{"model": "masked image model", "encoder_qk_norm": false, "optimizer": "soap", "lr": 0.0043, "batch_size": 128, "lr_schedule": "cosine", "warmup_steps": 290}
Rows from block 5 of the encoder, named by matrix and row number. Rows with one number belong to one attention dimension. Each number is 128 + 32 x the weight over its row's rms, rounded and kept within 0 to 255. All counts start at 0. Numbers have three digits each. After the name is the row's rms in percent of the matrix's.
# v: attention query, key and value (stacked) (encoder.blocks.5.attn.qkv.weight, 432x160, the v third), inputs 54-107
# proj: attention output (encoder.blocks.5.attn.proj.weight, 160x144, transposed), outputs 54-107
v.12 116:121166183122177128136078143151102086141123119180199159107108071135159113147123113172072149135164142190141115192225145168126108113088106127072109145066091172077094
proj.12 111:138120068132111131134161092131167165089116180063055123132079185143081116127153129098164149127111119047124147057043121123127162111127131121107148125174211132153192
v.13 103:137210126139139125118115110089139127154133082112132156157155132168164039204132136124142155133121150134194093154148093180129168132099145078128108157071117128164137
proj.13 103:132028116117125155107142146153102176134112190131122143082129150118089163097155131129164121127171093114072156074080180113124075115140114110124193072184190101085163
v.14 104:173157142151108133139104122101135092115164105135114108116137154108113110171101129116167168117139168124109126150106098187144098182116148078171127151084051073163136
proj.14 103:094085117110111167141134122151124157148076094140150181128112117140137111175151120121086103120178117164166139114124128075146158086123094190102119118161200191070133
v.15 116:065157142171148134175143117123114143134123110168108148105156119196101143185124100104111080116103198100082106071171138154080157172167198061142129098109102172123124
proj.15 105:181132105089116137101144155134135162152146106092183131168110164099132123061156131160108156170140071141159149147088060147152116114110057168073116168112113095176131
v.16 093:127137077152117135085095115183143097169155109163123063129119144109115136100168129161175078127131130172063118053149178099152140113138125140115147161129162130123149
proj.16 093:100102156132118120176124171065095152078049144100136180138133109111161125131094137082086209132096119097144143180108096154122146143142106141128064115147126095124101
v.17 119:078111113095118165100166181140142127144153156131170160138108086125102142132137107167133137178142131135148155096149174080153107085112156135078114133142146087116084
proj.17 112:178156163101154109155105125118126115124157150113097092081102146163165137081110144120112163088101101085132096145167124153109164141159116087129121155146129156169168
v.18 113:064084120127122147154084164141102108157062153125087179133112063088128119093120140144129144112143127117096151137150101138077153122199103136123129126127055059213101
proj.18 101:168105172100155144157156102116127161117181150118186075096143159187120126097110099113129106141113158114161118122112183103177080136086134123131110125160125147058149
v.19 103:108132122170119164103123114140070136120130143150225126126145133154130068158096162128159125135086100060111157058152107179110134144164192064190129129122182126159151
proj.19 099:181131166106118122114127138095176094123137121095055115187148134095169174076117097130093148117178138133116148195096143079140093104109087181090128114130058108152076
v.20 101:123165068125146096144125140096112155183185129155114161126106152143107156120138140141146151128096158177085111163122062172131135157103101080090090112145108157117090
proj.20 100:194071144125156122090157148154142100102120126089160115124142130127147137155118105139131165125148155121148137084119219108158142104120137149165216137132135151149177
v.21 118:167122118137073137136052088055158132089137115051162132077130109149089089086133118111139135135091169226015186136192096112094077171108105140154143102134103165136148
proj.21 107:095106086140175122125165181176091139207144148194122104145155147125146130181073124173114113140152110114207107130066092152150198113142106135111072146101135089141109
v.22 122:145138086171153120121120104130121149093151145144122096161150147087096192130079198120124130119065141074150141092142144142095107148108071111157096079144101148117131
proj.22 111:162128151077100075104150156132135087159144141091174150081101095123150066113186104133111158134130137208084143147110093079170130121092176205117153160095108089150107
v.23 095:161140181130120161054108114097146142115149108181128063143141128110135122198111202115073131146046120123133137129224113119119069103139068156104092143143188125108141
proj.23 088:126104089114153078182161129155114107113080163061135180109077102116182086121117037154136114121168154162109164140041144141137149161107131122168123119089107125112118
v.24 123:175101167174121144176169114143049132117142108138125128176087122178155099096170118137100072161115191150089123120113147137130121155161104167125100107189122141143079
proj.24 107:117143086081136067153120142077196110161207176099122135103154113110083121100072116155152170106114131137170153115153131131131115085106164090147165148100115099126158
v.25 118:150167091153164164140183078133116107156149074164155129134157184102121178088150166122182066090136105122152157093132120092110132105134152096141107115092118134074129
proj.25 117:108096140141098118109120171098126123102113147131131135163126063166160072189114088116081188191109138178098117176125137123203139171149042197115113131135153119156139
v.26 100:159133111133128113106177171146110135094123114138118175140095125122121080156130121121156145106095142131130058133156127135102141053109155161116038094165097134112096
proj.26 095:120132148098111150110093126155143089158173141093150066147155090123143173150118133146111116156118133107065190110111120169137109187142126135142197152125108098182153
v.27 096:112126111120161146142084101122168099115120143089128114068124150152163102169131200162105134159112072110178143104128112160145121116126131129088176142161143118085098
proj.27 094:139162153184110142099160160170100121150091137115122164187141158110111175172145068135121125124121150129093117182092169101093124143146082118168081108075160117143159
v.28 112:090143128065143136061050140081120122151145110119171088096109088080131169101128105106068101153123143140086126157161138106162169047171151212135107118128101118167139
proj.28 110:183108113149115072161165122163146135099127163118109190112160150167133105111140121145167166109113131113173107101101102131108089213059110061163133128146133126081107
v.29 104:157124145165108176089175154119128100148128175158194153169172134143152074123101132120056153117114141112106152117129172087107173112101110083093101208171170156091153
proj.29 102:107170144115139105100133150130116165098120166077068065142087113145146143138124171161198159144152063112152106181174120160182114128102162181158141086083109119163064
v.30 115:161144165126131074121119090152133088144141116149096173150121109138121126132167129180082098114112108094054206125159140134109125099103141076113195164101154100165091
proj.30 105:094108057129120164150191187101114173120099176121183094078122120138128117122089124070157145153132175137189065133133090147165132163178136155161078121150105141089158
v.31 108:105126120095125157110124153115134156091112136107091115110117171134177103146150133107091106056122145156126097130052092140163162088104196168098129127096155118166102
proj.31 093:153141117142112095189138107124128141171155112152146200155112097122075173099122090168126139182155148088169134145161177108092089157143069085164176119127148146081129
v.32 096:204089131145120176160109129114163128182075110137175144167151158102151123109101062137097131142108117108153103137128152112158096116092082106125155168168120088173144
proj.32 090:047197094113113047118162115158091123075151127149091094138136094121070104156164176084163105071106161172086138112162165146114147108110177142175125112095128119096124
v.33 102:170103183151163119148157132137138108050073088158145151198168105080138117140149092129087102126135130171117111149101147142095168100132138088113152107108122143071121
proj.33 098:020159119138106167132119152097126163182143153146161111092084136174141119101089162128199147156132077106148138100191104099194101107142116156130105138136132105178141
v.34 107:159153143096169124104141065124163072121109109120125156143147167127103119155127117137148099117127070124095090104113138099191102121118051140165129155105161164135121
proj.34 099:112120101156102123099160141097107142118107140177116091126107080125110122136122132067074158118113127228169141156108146119060163148129201110123085112159118065078117
v.35 106:118166062086190149160089120081151080209147143103150158115139119092087126103051106135154164093115122138070136153139140082090192131089097126109142167100145092064190
proj.35 105:139110173187112116085171150170118148088158144161115108133169163183157111126194163142109177162145125112215091114087157129168112124157152137120107109146149145135077
v.36 095:134110184136168087071202153118124153132161132157117168138120141137160138161171078175126088155228127164171058174132119115182188068167073144088087107114157157171148
proj.36 087:124086095129088175184101066117157130127128082129153066115109161173133071092111189129145175100065103064133160109115152117051107161117176095156206153145145116094095
v.37 099:142136172148162076163144051168171123163167174106090052136084144134143147143084127115155151158116150157156149109152109101122073125103117135105116133148133176127151
proj.37 093:132122091140091182105119212114084135089123074149148193143168133064134089102158126106070100105127143119105133159104214167133193133164148099195146140102150131136140
v.38 102:148113114103133133057172166148101147200127106182149131116174086109094159085063148092129190133089081055124168186135167196175169104150107090122066148145152110075148
proj.38 104:152166116100141115152103146121110138065145154065104117103071176139154121124181110129096135094146179148155147121153095045127119137100142152157200116145064154183110
v.39 101:143090162128099142133125147163139148181151167142087145159129136137126092109127082091162116102102216058170133129074106166069135087137177127174054044111153116098167
proj.39 100:105172128115131099117140145070118136086081080116127136092131141094104127134094169147120118170128050189066108114200146140181105140138107110075189186124115116148131
v.40 104:198089155117166081109130125112098111170099080141141074133168127155128072181116099164097112145113109153140149153085104095143151134102147117191205161131160147045099
proj.40 102:066156082168100188151118122108147107099141127082094159085133149093105164121125138070166135095187187143162075129173139117090131153167084130094119075121161118166147
v.41 113:109114191139134152166145133138111141044127124161133122092123136157143161166157116141163122128139122110106148108145140118130137092077099096096151149125138116121139
proj.41 111:094144107124139113149125147124145086175128130144085146140123129121117093077136157112089133141107126101106143116109118153107162138155138129104048130118177169144100
v.42 108:140158170111168126156116094092113076106153125115123073090171132138061173191101158099147146121103068201168121152145158117162140183095143066157105152132096154141164
proj.42 105:147102076187104151081090137161115152099112149157124177153099147155182095060149115145103129154173128064122151125110090124117145139142098188150127093129147133107099
v.43 096:174062132108137076101117160152141074145094097162109097152114082060106167068152098117100137140107105145170142123103177134125152145149061110056154117091091123082090
proj.43 090:108203151158107147165082150134101171113190149118132175098157166162141099173133162152152176171113140125100162143150082133164130106081168144166089147137142114115138
v.44 108:113155098143148124073094186139146151184169116203154132139101081101175115104197157107115169091072111098125096105144168144093154110120120116162156142130125126134172
proj.44 106:174088138064097123106201056164083113084119172043103125133154138181094170154089102143135082150171174145118129134135135131154067146143173148119087098098073146143074
v.45 099:138107110104134195162130133185148106121175139085139184169147149105157134098123057133137120060195120142126148179096117157161158110124108091096121177126091176154183
proj.45 085:088094144152136095118116121053124148130075111190110076117140123165077100147116183108164183161065158057117090088174128048158108131110175094133141126180165098149101
v.46 101:096151131129166112083151254164135117147106154166126146138121086116148095175084166171175107112119145146107107193136121156153095160155132151123120099119094124184112
proj.46 090:143101130116103129170102034114130150106167119087166106129125173175123173096153103132083118108116132149164105084147143095077154077094092145109131170099103145104134
v.47 100:083189076137128149119116100151143100169143167073183089110128088131100179160143136086150155101186128172147135111133135089160131133119160096144090122108080070138131
proj.47 098:157084155110144118081125167108077163069120083192082173165153177134130105123120126150099160190096124040141136110102109124124143115122087153095129101121192148130072
v.48 098:165132113126136093063153143150188125120135162126149129183107158073138084115096148136114162143140099161153179129148173108114153120139138120163098136081143139105096
proj.48 090:134122127160169143229121157144131198153118137156140076093141113161133134145106138166108069139122113148165092150147092090089143127143123140111151129129090073124132
v.49 092:089105136140101087125115134110170112144119117144110158118086107110128081145157093141147159145113133121067139098092114128078132101106145161102135142164152171135166
proj.49 097:175119108165183128131149155162087117144127104116115117146148169151160153197090142129109102121122115140212102175111149110138121149141105106141085091113117078091057
v.50 090:081112157131118146112115138110124123090146167055131165137101087149094167140193092105106192152186195145097209152117120188161126157103140095090140085145120111150125
proj.50 089:114148151145151133159114077121140125130121097193139093101148157166151108160109162148121122070059082047138065053118127109083123144161076166177124213182119173137130
v.51 093:147092070136152132103142121133100107126145123114121148102157088114112183157115141125095098033137090189131137088110086123155114182140121065158082147153174069127138
proj.51 094:129160136144136131133122153109113145170134084159087132151110134110145101134138171145152180161130120100091140159168138149097144081149106117066190128072071200157116
v.52 104:166139089120118144126107162142156090133108080131055124164164066114153135091198138146119196088121156151129126217118167125123142105118081192097166181140173168143081
proj.52 104:119109149114138159153124090133169108119090170083197109131106199103137159159095160125132078170128091137158151088137077142099137131144186098147121092123093087107191
v.53 090:102067048135107115115124124091135089100129143129140147092092112167111101125112185114100126128046125112084144160167115128151139092130150168106131118123187114084149
proj.53 093:177169159074132099128112092147154124138132114120130138194150137113167164146123135129118126140203127147196128115096137149090124168121102126188117129155105100150102
v.54 106:176082144148116125105174079184148116183064149140091132161101127133142109141142123145093196181178090129122173115119166136084127149151137137142126142142152090102079
proj.54 097:142142122154145161143097205118134152108147116112196137106112155124130144183113122092171087080090131187104100153162115126127204135138117075181134075084094151128160
v.55 096:112119127111167136141104143135108154195138168093158076118116119184138104136136127134164166122103139114137068118081110189138079132140109077098115116111163129180112
proj.55 090:132153147105108114119106103115113092107160130129093181108108108158122196112104117108158074109138177110120111171121160058111187113130130131123109101123110125092159
v.56 104:070200159155111154124102124132159162172160154131120098193190113117159082187158169135161162103052180161138099103094095123203128117069100052091128153105081106115101
proj.56 103:205082093128113107136176134111117123114109072147107117073052118129121156068114128127113082166138127113120155190134162124055097134171172181122138109123152150086148
v.57 092:083142084171118097117103139127112065140086120103104147109143155119200128120104095113141130167148180036126110185162129166134138177098097140132154126145081163172121
proj.57 097:142121111063148163106126125122156149138167192128127129131121085139113122190146128092068131113107077185116176088045116083137131113157196138155127126098187119112150
v.58 088:124191103136165136176062156126132134131094093107139144091097072080133158141165130113095140108085109100090140094161125152109069091074123131118154131109083096155147
proj.58 082:141083106146095143090178112095127093155146192091079137152132146164153118155123111150137139117181125090150106179069141133116178117212113132153109163122141151118089
v.59 094:089128150126033108201079120138134134113159171089164126114118108165152180089200150123081156133146167161165163124155163086103142100139164144201146099074076115117113
proj.59 100:174121136103217143069166099132158133110111115171092145158141163126121087175093089100137130148144091064078101120128053172149150193128078133058095189204133122120138
v.60 094:139174099076120157139139157130123118158152142064135178133114118161101161120174117170090084112105115112133151121124131145123146144102208086144085134116052138143076
proj.60 095:090121163133120107106104127143133135059132090161110118099164089130131122114110183115200199103154090096107150097146133128121134112166077135113189149168143131119188
v.61 108:097151091119157125136081147114127163152147162068136171167115148156114125088126091139116154059118157153141155116103089110129073134143074113153131165153102147128083
proj.61 107:160145126104133139135161128140145122141144085156134104126144066122149116094133164127158112171105146091126099116149156169166162134108195146105124113124148149115190
v.62 080:145123145149090060116066109091142141153144141021174123145095110188137132149124094168142209204109080100142124077129130101122093115155156115169123086116159149130135
proj.62 079:131175108141174141123115198151069105124152114201083161109158099140106147069132132124096062088136193113126094150112152141097163170093133102077063128146156114081109
v.63 086:156116142136126137139094107083091187122097183184149137125118127151049051114144115113094152102107096143171130096115187094088095155128151123130168127120080082082184
proj.63 089:127148144103101145151133143151134106132163099110133141150156137181169193139100117169140091166125158085065137179164075166156152160165094135140072149104156187160068
v.64 096:104138150112131139162076178124151142095161145069099092125140088136129155177167154090097170142131137131168059085145109163120098121162154157157082121180122120192176
proj.64 105:101120097139141126069166048150101076184117138143102145118133145147091071129114076180131110119135116089053115157090136081152144135069110066087152189072119163066124
v.65 093:137125126083154137125120145152113135126164141133185105154060140123118147144102092187154166046095121155106106168116094116131159140140084060139117088149114095189134
proj.65 088:123138115112117174119106105112126148129116102121090132065179131102101161095148186031136114155175155127158151143096144167150092093117125129155176141107147180058133
v.66 090:152161057111163144119148131138053102132160119128090086114173094185083125137107102175156075066119077113148097173162156105121173144175104111151059141147113101160138
proj.66 095:091106126127082095149087161156210131156123115172115195149132205072115087098130144071119179166171125141078157094125132165108130123111179129096173148064136141124135
v.67 123:137089121129073119104196092153135152076156100086139093088126139114109137118078156163168097154162081159179119135187173120076123146139150135141071084129180093104113
proj.67 119:105184112078132096162063195173114113158121159171096186144128116147150123097136121089109155117137196149063161098084119116149154120105149142103142124161093151171143
v.68 090:115130136099138139107082140071126145107154159155095098135121117151088159084157167153150088121139127097127195187068083100110127231181112095121112054137128116173108
proj.68 089:114195155123123146128162081150139147099104097145153133112166135152120050155109137078127112127128121165158102128195157168175126042075148148122123222098085133091168
v.69 099:128123105109119151114205107124181154143108125149148129143110133161085113104107115158187144089105059143118120090093168072112162050170121127130161145110090159132153
proj.69 108:149110105145176168178093221125101099155165123088094146125137158068184149127106141120100199146140145166178149197138086160158134163099132134106100110141164131111092
v.70 105:135101183114101118149141150132148058078130164178077128154122157088133109170153110156119127152147113156162133182098193074150147123178139097163112136128136148169119
proj.70 108:104126140149197165139151128114141211162100113064222103109108138127143124096103141128119125110088092131085145098175065132083112084095086151118183155149126093086096
v.71 095:129127155073153084075131084108118140114219093088148133100131177151113132120173133084088129088174106152128100140048132145145110143145100107163080126107144149172153
proj.71 098:099145127193118186188122188109131143159067180176133100182139078109098106170098149179206155170072139063115150109205122118154138149120149077106162110121127109100110
v.72 113:129160071211164126178123112133111162097167123104098144119141123141119111092175126144099135128139142155144116094149137102134144097121089120130084138051148119154129
proj.72 116:148097181084064142114135152089123119146126105169137104208149121105111091084071111170129093175099079076068112187138124113131120163129150106101116134165120106146108
v.73 114:169118067065159115160141111142121103119152136087143097115110125105100150143110138134129131082102073166110153133186169065123184156145153107116130109080138132111148
proj.73 107:079086168151138139132149097159142127133098113173107117097171151102143083147100136114097143176155117129136119143115054171111105087138093156154107194156099102111140
v.74 096:121161067062147090076109154181160193112080060121165104125204085101153105144140186105169146142134116124157116116150123133124168181132101120137107105128116095128132
proj.74 099:156119178210110191197142099091121063137132170121074120135073151101123132126138094135085089119120170128087115169088185094129082047143199114107113115056137121104148
v.75 088:127174087140107143109107135169150135123134112188135120146082173090127135131130150122194117142121095141074105100114173056120129119156131113087121119119099106118128
proj.75 093:157079116135144140171135151075136108126136129053149137111149136127125128107120083145091103120093141128206159170146123150155068082137118100158128125118156119100121
v.76 086:116123193145121137109141100098148131139050159098144142131164131110073175143082153090161116161083101060143150129143146172175132149034090121099153095145150151108080
proj.76 085:099130101099152097102131121156074139147183137144120079083054113148170083140170157115126167099204162209124109141105100112112097141173176189152129167159126103133171
v.77 103:125119109155082139138150124111181094138055161161084158165181157096111096103124188124197173157108158092105137156155154126173110131094121090100172097087209123089123
proj.77 100:156115139117169120172133171132088178152182084101182131115101142129146126122070084132076102157113119185180118109108116123091120128119135150163098128134063140151126
v.78 104:106088151081088118127136113134206119088168144171150139150104173137186117105135095139160097140161054143133133125144204113084078168143136137152186079140148143072125
proj.78 096:145145138158205093121104160181094174156139075065117137133123096135083140128106121131101138149069235130124140098121097141138148095104085231129053149128126138187124
v.79 095:166108214096151118102101103126101130124097103151128102150121160141128150077147128123165142165130183101149135136088122161151138092138115164142124127151079149167126
proj.79 099:137117079151124142118194161158210144127114135116101149085126103163118113192085134089122123111146109168139101118130131122126138162150138174071145141138155149095089
v.80 103:138145071112132153089137144123119082118131134088133145116149173118104142120107170086157136106158060094095145109138130074148129126099135108148102153125134107132111
proj.80 106:146119147161142120188131166119087176135111133136116104122119093115134102078120093198137155157099110083164090130171143138120119078136152095084149149138102134135143
v.81 094:080116112162155169091176084143115113126119117064152112223168108104166169195152128134135116154097082160138154125144141115101160073140143151136117185121062132097154
proj.81 102:151093114118123128184094153128128130133093154198120166075079206111126075111127111133135153131156132122090128154146111125112092197123143140087123082100160093153142
v.82 092:170165153069175149100118155172137160100077119130061128148127182150175159167078111095078088174130132169049155113166201098095156111096162175160080120148130168096126
proj.82 088:113075105176107132134125084150149070119176122128212191136093050118089139131177111178181145076126135131186129112132096140143109127143069137076139151122118125109154
v.83 087:139049171113148123152212158146122115118142102121129091185111175126167134161087072108162099096082122162140118190124142115149169128082168125078132019152120170136181
proj.83 079:110167135105094140175072119129142153100168141107128185074185077141123158118140173102096100176166191166129156060115114090152037120141110132175131179166141129122094
v.84 098:125120145149086119124133145148116113126154122173128131144112151091177131159092074130124183205201087118133189103168141065083158130126103185147107101134173107112143
proj.84 089:163121083115123122129109113127114135102086149108116110107075086146075144100128141150107062048027159163103094105122139135153138156131139104084134125122117153169053
v.85 104:146135101134124139182113123075143099084153134052142158109092158128073125131113124140102122122133105130114157159167196109140163142159188096109153188098119108146117
proj.85 108:093134150118101117141118144145107167125124151210145107129207095155170115073109119150118155135074058055114119071155082162127132115108066109143083091167128138154103
v.86 106:152168137108055103147119087136095121107080098089099090099108123126221152132133163112129120222091125082164152136144140120120105177156140172092078122144152096126127
proj.86 109:110107154129135116073135154141184112138113137164147151156114100169077118157138099112097135080171184154106138089091155147090141105153131138137134109122133120132105
v.87 119:073126155095100098062105135085192152115097091126134168122115146107143134122096121130129145125177118084107132112127090164170078093090115149106148100154132161155101
proj.87 110:169133110143158144137096151133097099154119182087131134135095114113145156178157118124147103145069185181174108111099199097104140197143130180133138102084189119111176
v.88 105:125163107098133188154129156162111120134081152108114121091126096126148136174177130102055141061104165159123148078095016158177088145122053170127126142114093087202141
proj.88 103:168134158218129139103143062116140104136148090144085097212106108157118140133141156157160153156130135141107121193143183121127176170161191071169179171120153165056096
v.89 100:085184160138135137067135103134143209116103121086127149170190106142111109123153134119075191114159190092117145098158110191112159081085143104125171157109084160123181
proj.89 096:119083088118104094173127136101094067107121151126129087050108140147138108146097137168187096110120048085107101101097156090114137153132157089120085116159174138124085
v.90 116:093196066189145129126128127111097158113160153112149155197151116179110143121188135141147094111148126112156126144129100188093139170080112079137154142109119110142177
proj.90 112:142075206078145091147090118132158118131110124085099133053143142060114079094107167124139152118118122108095155143118148095133083114160142110129112144125129172131151
v.91 097:140164129167190108180144170097129101136110110115153143128082129167115072142124059138148158091056118112151100181198140182107144147139097105089090116128104136117185
proj.91 094:136143123093121127100115128163157152140134161104141176172244126065101144097096179132155090203143135140152166120084177078127094102093140121163151109098146132114106
v.92 098:099168087142109118115120168145104120169132115095069104144172144135150148132165173125071166092090160109144159175072084140177148106169126130199169172146101082192170
proj.92 098:116065156117145172111129036077164121091065116169171146111110145064110118144105096142145158161139098122111114096145137142118102125078092125100131113081125173071101
v.93 094:135123127147191088134046182125135096129141098170139145098163109135114157116108152100178069172143153100065128178097147144090098121183131146131140141132116111162125
proj.93 091:102095117129117165139184140104103152135116132071117142097111112136129094128146123100084179131113106126179122082162150077155108119073145149115115147140113182088105
v.94 087:192099101122168128123128164081112091128094108095159165118153158166102207062184101138112149109140108112123153096131111116166091130174150139198103153119145091220105
proj.94 093:112132193158145145144107137153171167127151075143044066174135116133154096164063155100139158130096139101135096130124150125102130133121124133103175144154122153061154
v.95 089:154142132101188164148105122097091115081090104193147146175127112095130081161132147131068126149130076158129142130187254108108201104061139128097151106084197108122135
proj.95 091:092072115119088110139151126129151116192153129069142094128149155172114136143150064153139121139162137144158129128086037095131092151150126109134128134142075068087089
v.96 083:158123160161174102173121111158179128126143050146130060131113196136141141116155155172102139091080085108021103071138121112187121139132073101174124122093090163164144
proj.96 089:092113153074127149134078151061106135123114160142102122082167101169140133149171100120109125154141113131196171140096142153063173109137135119111077134164229078122102
v.97 100:091080150108122184141236118099154167126138111152126167126120195133136143124141170157147113158162159086177119154107063166146082127085177082127102117112198159110113
proj.97 106:149191104123165078127099128134130098123150154117137097167115114157144111151136099100084106099071146152111114132092159144115165130173094165147152150135142090157167
v.98 111:108114133067127131156127112109137140131143142183115142073125142133147172181164174129152154153167135134148157209148159162132099080143124080068120160082148145089206
proj.98 121:130169143152156085081191145146117044136102081109089141161126067158140106072141100125135083113150149094117033130102070177149133179132136177158127129153095109140099
v.99 092:109098067108116209081114138107137151118095133162139140150155105129176076135150071138100106113125162083111093087152126122146161156117135176131062139112110143108133
proj.99 089:088175207156143043143125113106111053150124130132152088126130139131088189160152158114161170126119114157179167117167138149116112091129122122117180100128156125130143
v.100 089:157081171164136095152123101149118142099112150168126099120141105150164119201110059133125169152122114135083139179109112064129096139138123073104156134161113155135119
proj.100 089:100154075134093138068133142116169142177096125119146132084179114121105164139084194085166122109127123103158105092183091175143179117088134155163121118099142128102133
v.101 088:116138097122166112170136116128165103111128126176087128087119156148136136109151186140157120116137125179161103174141196155143126166143109116192161162105121129085086
proj.101 100:155138129066120061098166165140106104136122096084130128193105119100130121075148074158117055160131185093069105135080093179126090105117149121092082127147115107185121
v.102 096:020114108114136152117146171178127136137108116093100165075092172112163091157063170093165118120140121135138201130144091160096149155148103050090137113139160072117134
proj.102 101:159152118124107112144130139118130107166137135158120109186180082117129172039162130186062108145115072130149076102110155127139122075134139187137099188111098160174146
v.103 097:123137106175140097141181124166123152167117142161138137132159076105147137162096097109156172135068212114166147139088103131140138130113156148137128141090122129158150
proj.103 114:143100153099095187136083123125115173137128128151156141099099148130126147098143154119113127123139095181116132147180116127184096180051122131126147121167113118133113
v.104 087:134091152124113183129163147103130150154127151129154173189143071090081068108127141101102231160144193087154091156049175178140158079138124107149154132181090158084185
proj.104 090:143158098136146052106196102144155120123077104123112068139084134142183156129134153158176085139140064141148175147142104097115126187152120153083095097145156087141082
v.105 085:160159090121094125078079140128107101147087163079139110175113126064133110107171188201108152168161178085104116125083170218166128150125116139152166056122132119128105
proj.105 088:132118149142142108083148119097147126132152113171098194143069124169113118174114088102155128165106084145148123145150082029113102125125174112076071149160117104080110
v.106 090:165125156080148134125102097155096092120130130093171106085136110196080133095172151165125075086078114111112131135092143140206061169120148110132075122115106175143121
proj.106 092:109098100122105100105153160148145134118094127128138130180137141100137115175104077124122112148167072158069095108146091122103241095122085144133180124135122105150115
v.107 089:132095113164136142146075130096060112124112138116146159126154125141158071151123137104138079170125082153109101145125081103136102147079161105133133078078118129092135
proj.107 091:165143160125142091130136170169152122135131162175118133058153129155098170114108134155106160091053120130174217112221122141102155081149117150151133177151117162121132
v.108 091:100105118113090091094121085154176149114132182107116133169116121172151166111116149162120144073152094131116122132112109124114215148128163150127135146137143150203092
proj.108 095:148158142147143154137098189103096123165145129145155152130171128081086130091173109088149078199074147140137134083098120154196046096118112141166115124138067130151129
v.109 107:142156106166124148190105079100152092109152160136091112082165125157103134178116069104162161192060141093068137107112101102120134198102131169145142062147078108098186
proj.109 114:127127165110143121106088157203096170147107104093141145126115162115144118149142173152107134070149110190158172118179124140101153081114153115093145215092172116123126
v.110 110:134141183160148125138152101146147137120112120111138135123117164124200168093191188132102147131101153098118119170063156156160105124170191087125123135113128191134175
proj.110 123:139151074089102096119167105158132091150125146122092150196135076119100180137120084121162091141165181121141119144098102118116142147088123168141102103162119091156116
v.111 095:119071101141149129131168101165138126081129138132156095211116120114083141080127129108161111083141176146145150099119122090157082132146152171163158180136129152183081
proj.111 094:119170131126115168176115134105146155157142144137091133119162137079150134120082117134103125195149127110127118200145059172164180125091102092120094099106050084124165
v.112 085:092118112137102155073070184165150124148139105147092123088183171096134110153128127178170191142145092105071115143081144159128154073110161104156147093129131132134176
proj.112 091:100101170134150137138156100112108116160155138131168134201101099177159161108187117108039118113136179098153142066147097136160107159148091181107120158187169113161127
v.113 096:136089173125119130068106132148130075154099094133101070146109148116100157113165184209096090122123157139115101157124121142088148180141096123137107111060115104114126
proj.113 106:140120085124127153141170160058128127103171146120156170128133157151152150135129087095164136151115128128086129101114147128147110084107146119106146133182118117142098
v.114 109:116125150151088164169127106146133124148113187100106129151111182164099102108140187109094089159122113138140087191064175139107111121149137105143149126102115149121113
proj.114 120:177137132092146087115173147106151120108148110106149142181157091127168151101081128177158099151137137100128143130122118160144121126131097134103075178144103063159134
v.115 102:089121141089097148131111086132174131115144168138153152116118177160143146190151196140127124129140113155131114148121087164115179188119180116102116175104100123156172
proj.115 114:182184123156148061108100172147087109136143122092090156139143093142144151054149110115129080164102170128140133153106145166130111108111129152131149073131108143159151
v.116 092:074118074130108147128127105142147101184150197110120132132161161134101091128165173154137124171185159172190087137121121157160136168103116144083133139137158123112078
proj.116 104:181154121074108070125158152117161090086117101087135123147133085128159151104108083095118086100091091142080172158108114140126131109150131090188098098133094116157154
v.117 096:117088150068103127175174158152109129100105096162141107136133134114046130163084058093167131111092147135124190109135141116155136088128089060095127130148122154140125
proj.117 099:110133127139110123092094110098135119185128147116089111130139132145193109091129143185028147144146094102131041119115102127120130164086140130137094154111145102147162
v.118 093:166144162112121127130185136127101131116152169145140070129130127120092141117160134166078154080136128106095091106055114143137113136085164137122106111122138137142133
proj.118 099:131155131120081156133072128143185157117088150119047160122166095089160150131126102080158082160094115131150142208165118153104118138157105133095098093114117089105138
v.119 089:125153178095108129137174120119103134084110109165138140172125099111061084090142157158136051196082188118170129121124159116142132121171145154160159087135128145088117
proj.119 093:161099139151156131097156056121213102155125143115092155141122130107182115213107081106106152130185115173055128173082113127121116132077125143094071138133097142090108
v.120 096:118095169168083104088072141126116104130112136085162141123147144129138191191148130177123159113145135098131099132168131114146141123161188097113107173072130129094152
proj.120 101:188177112151186077148227108110144120167136180131058132087104066142168059081112103085136133161075125139137171161108142088114154103075118109142170078143094095152109
v.121 088:137121149142156112113118060133136185062131111137084060119106190097177145128133140146128155096073145142067111161117113131150121095101125130097121126055094135136140
proj.121 096:094159117113091151136097223091139117161154115140174154189139124145108112142156112106172093161183184102177125138115147131121143135147160087160111096212136085140073
v.122 105:115149100124126161116192121094164149155115155119123162149153119150122135143189112099130165174129158153119073182112080148149145153114139140127111158162102123168153
proj.122 109:111144141110118081162096091170088137088094105158156092185139123129118137091141145132160078081105151137175175116139175201145106118172100128145145086085105113133109
v.123 096:116149126099124098126131113140231179062143103111102142132135138134115145167101142106123188135175139164138077109096131126077131120122161119072152115133169124093150
proj.123 101:156128109151147116131137163099094079186110158110161124126108094119145102123165142105147081155064158112108168081085121145188090109137125163156067146123110094217135
v.124 105:173148117182127086171162213135152096148073090176101139121122116133154083185076031125128122151097107122151170166107122071136149120106143064159159086141133153097156
proj.124 109:119092158089103146114046097142097154118174130135186077082141121127113152156114215126162142144145113107121136091167114141151120137166108145106106152167165105142166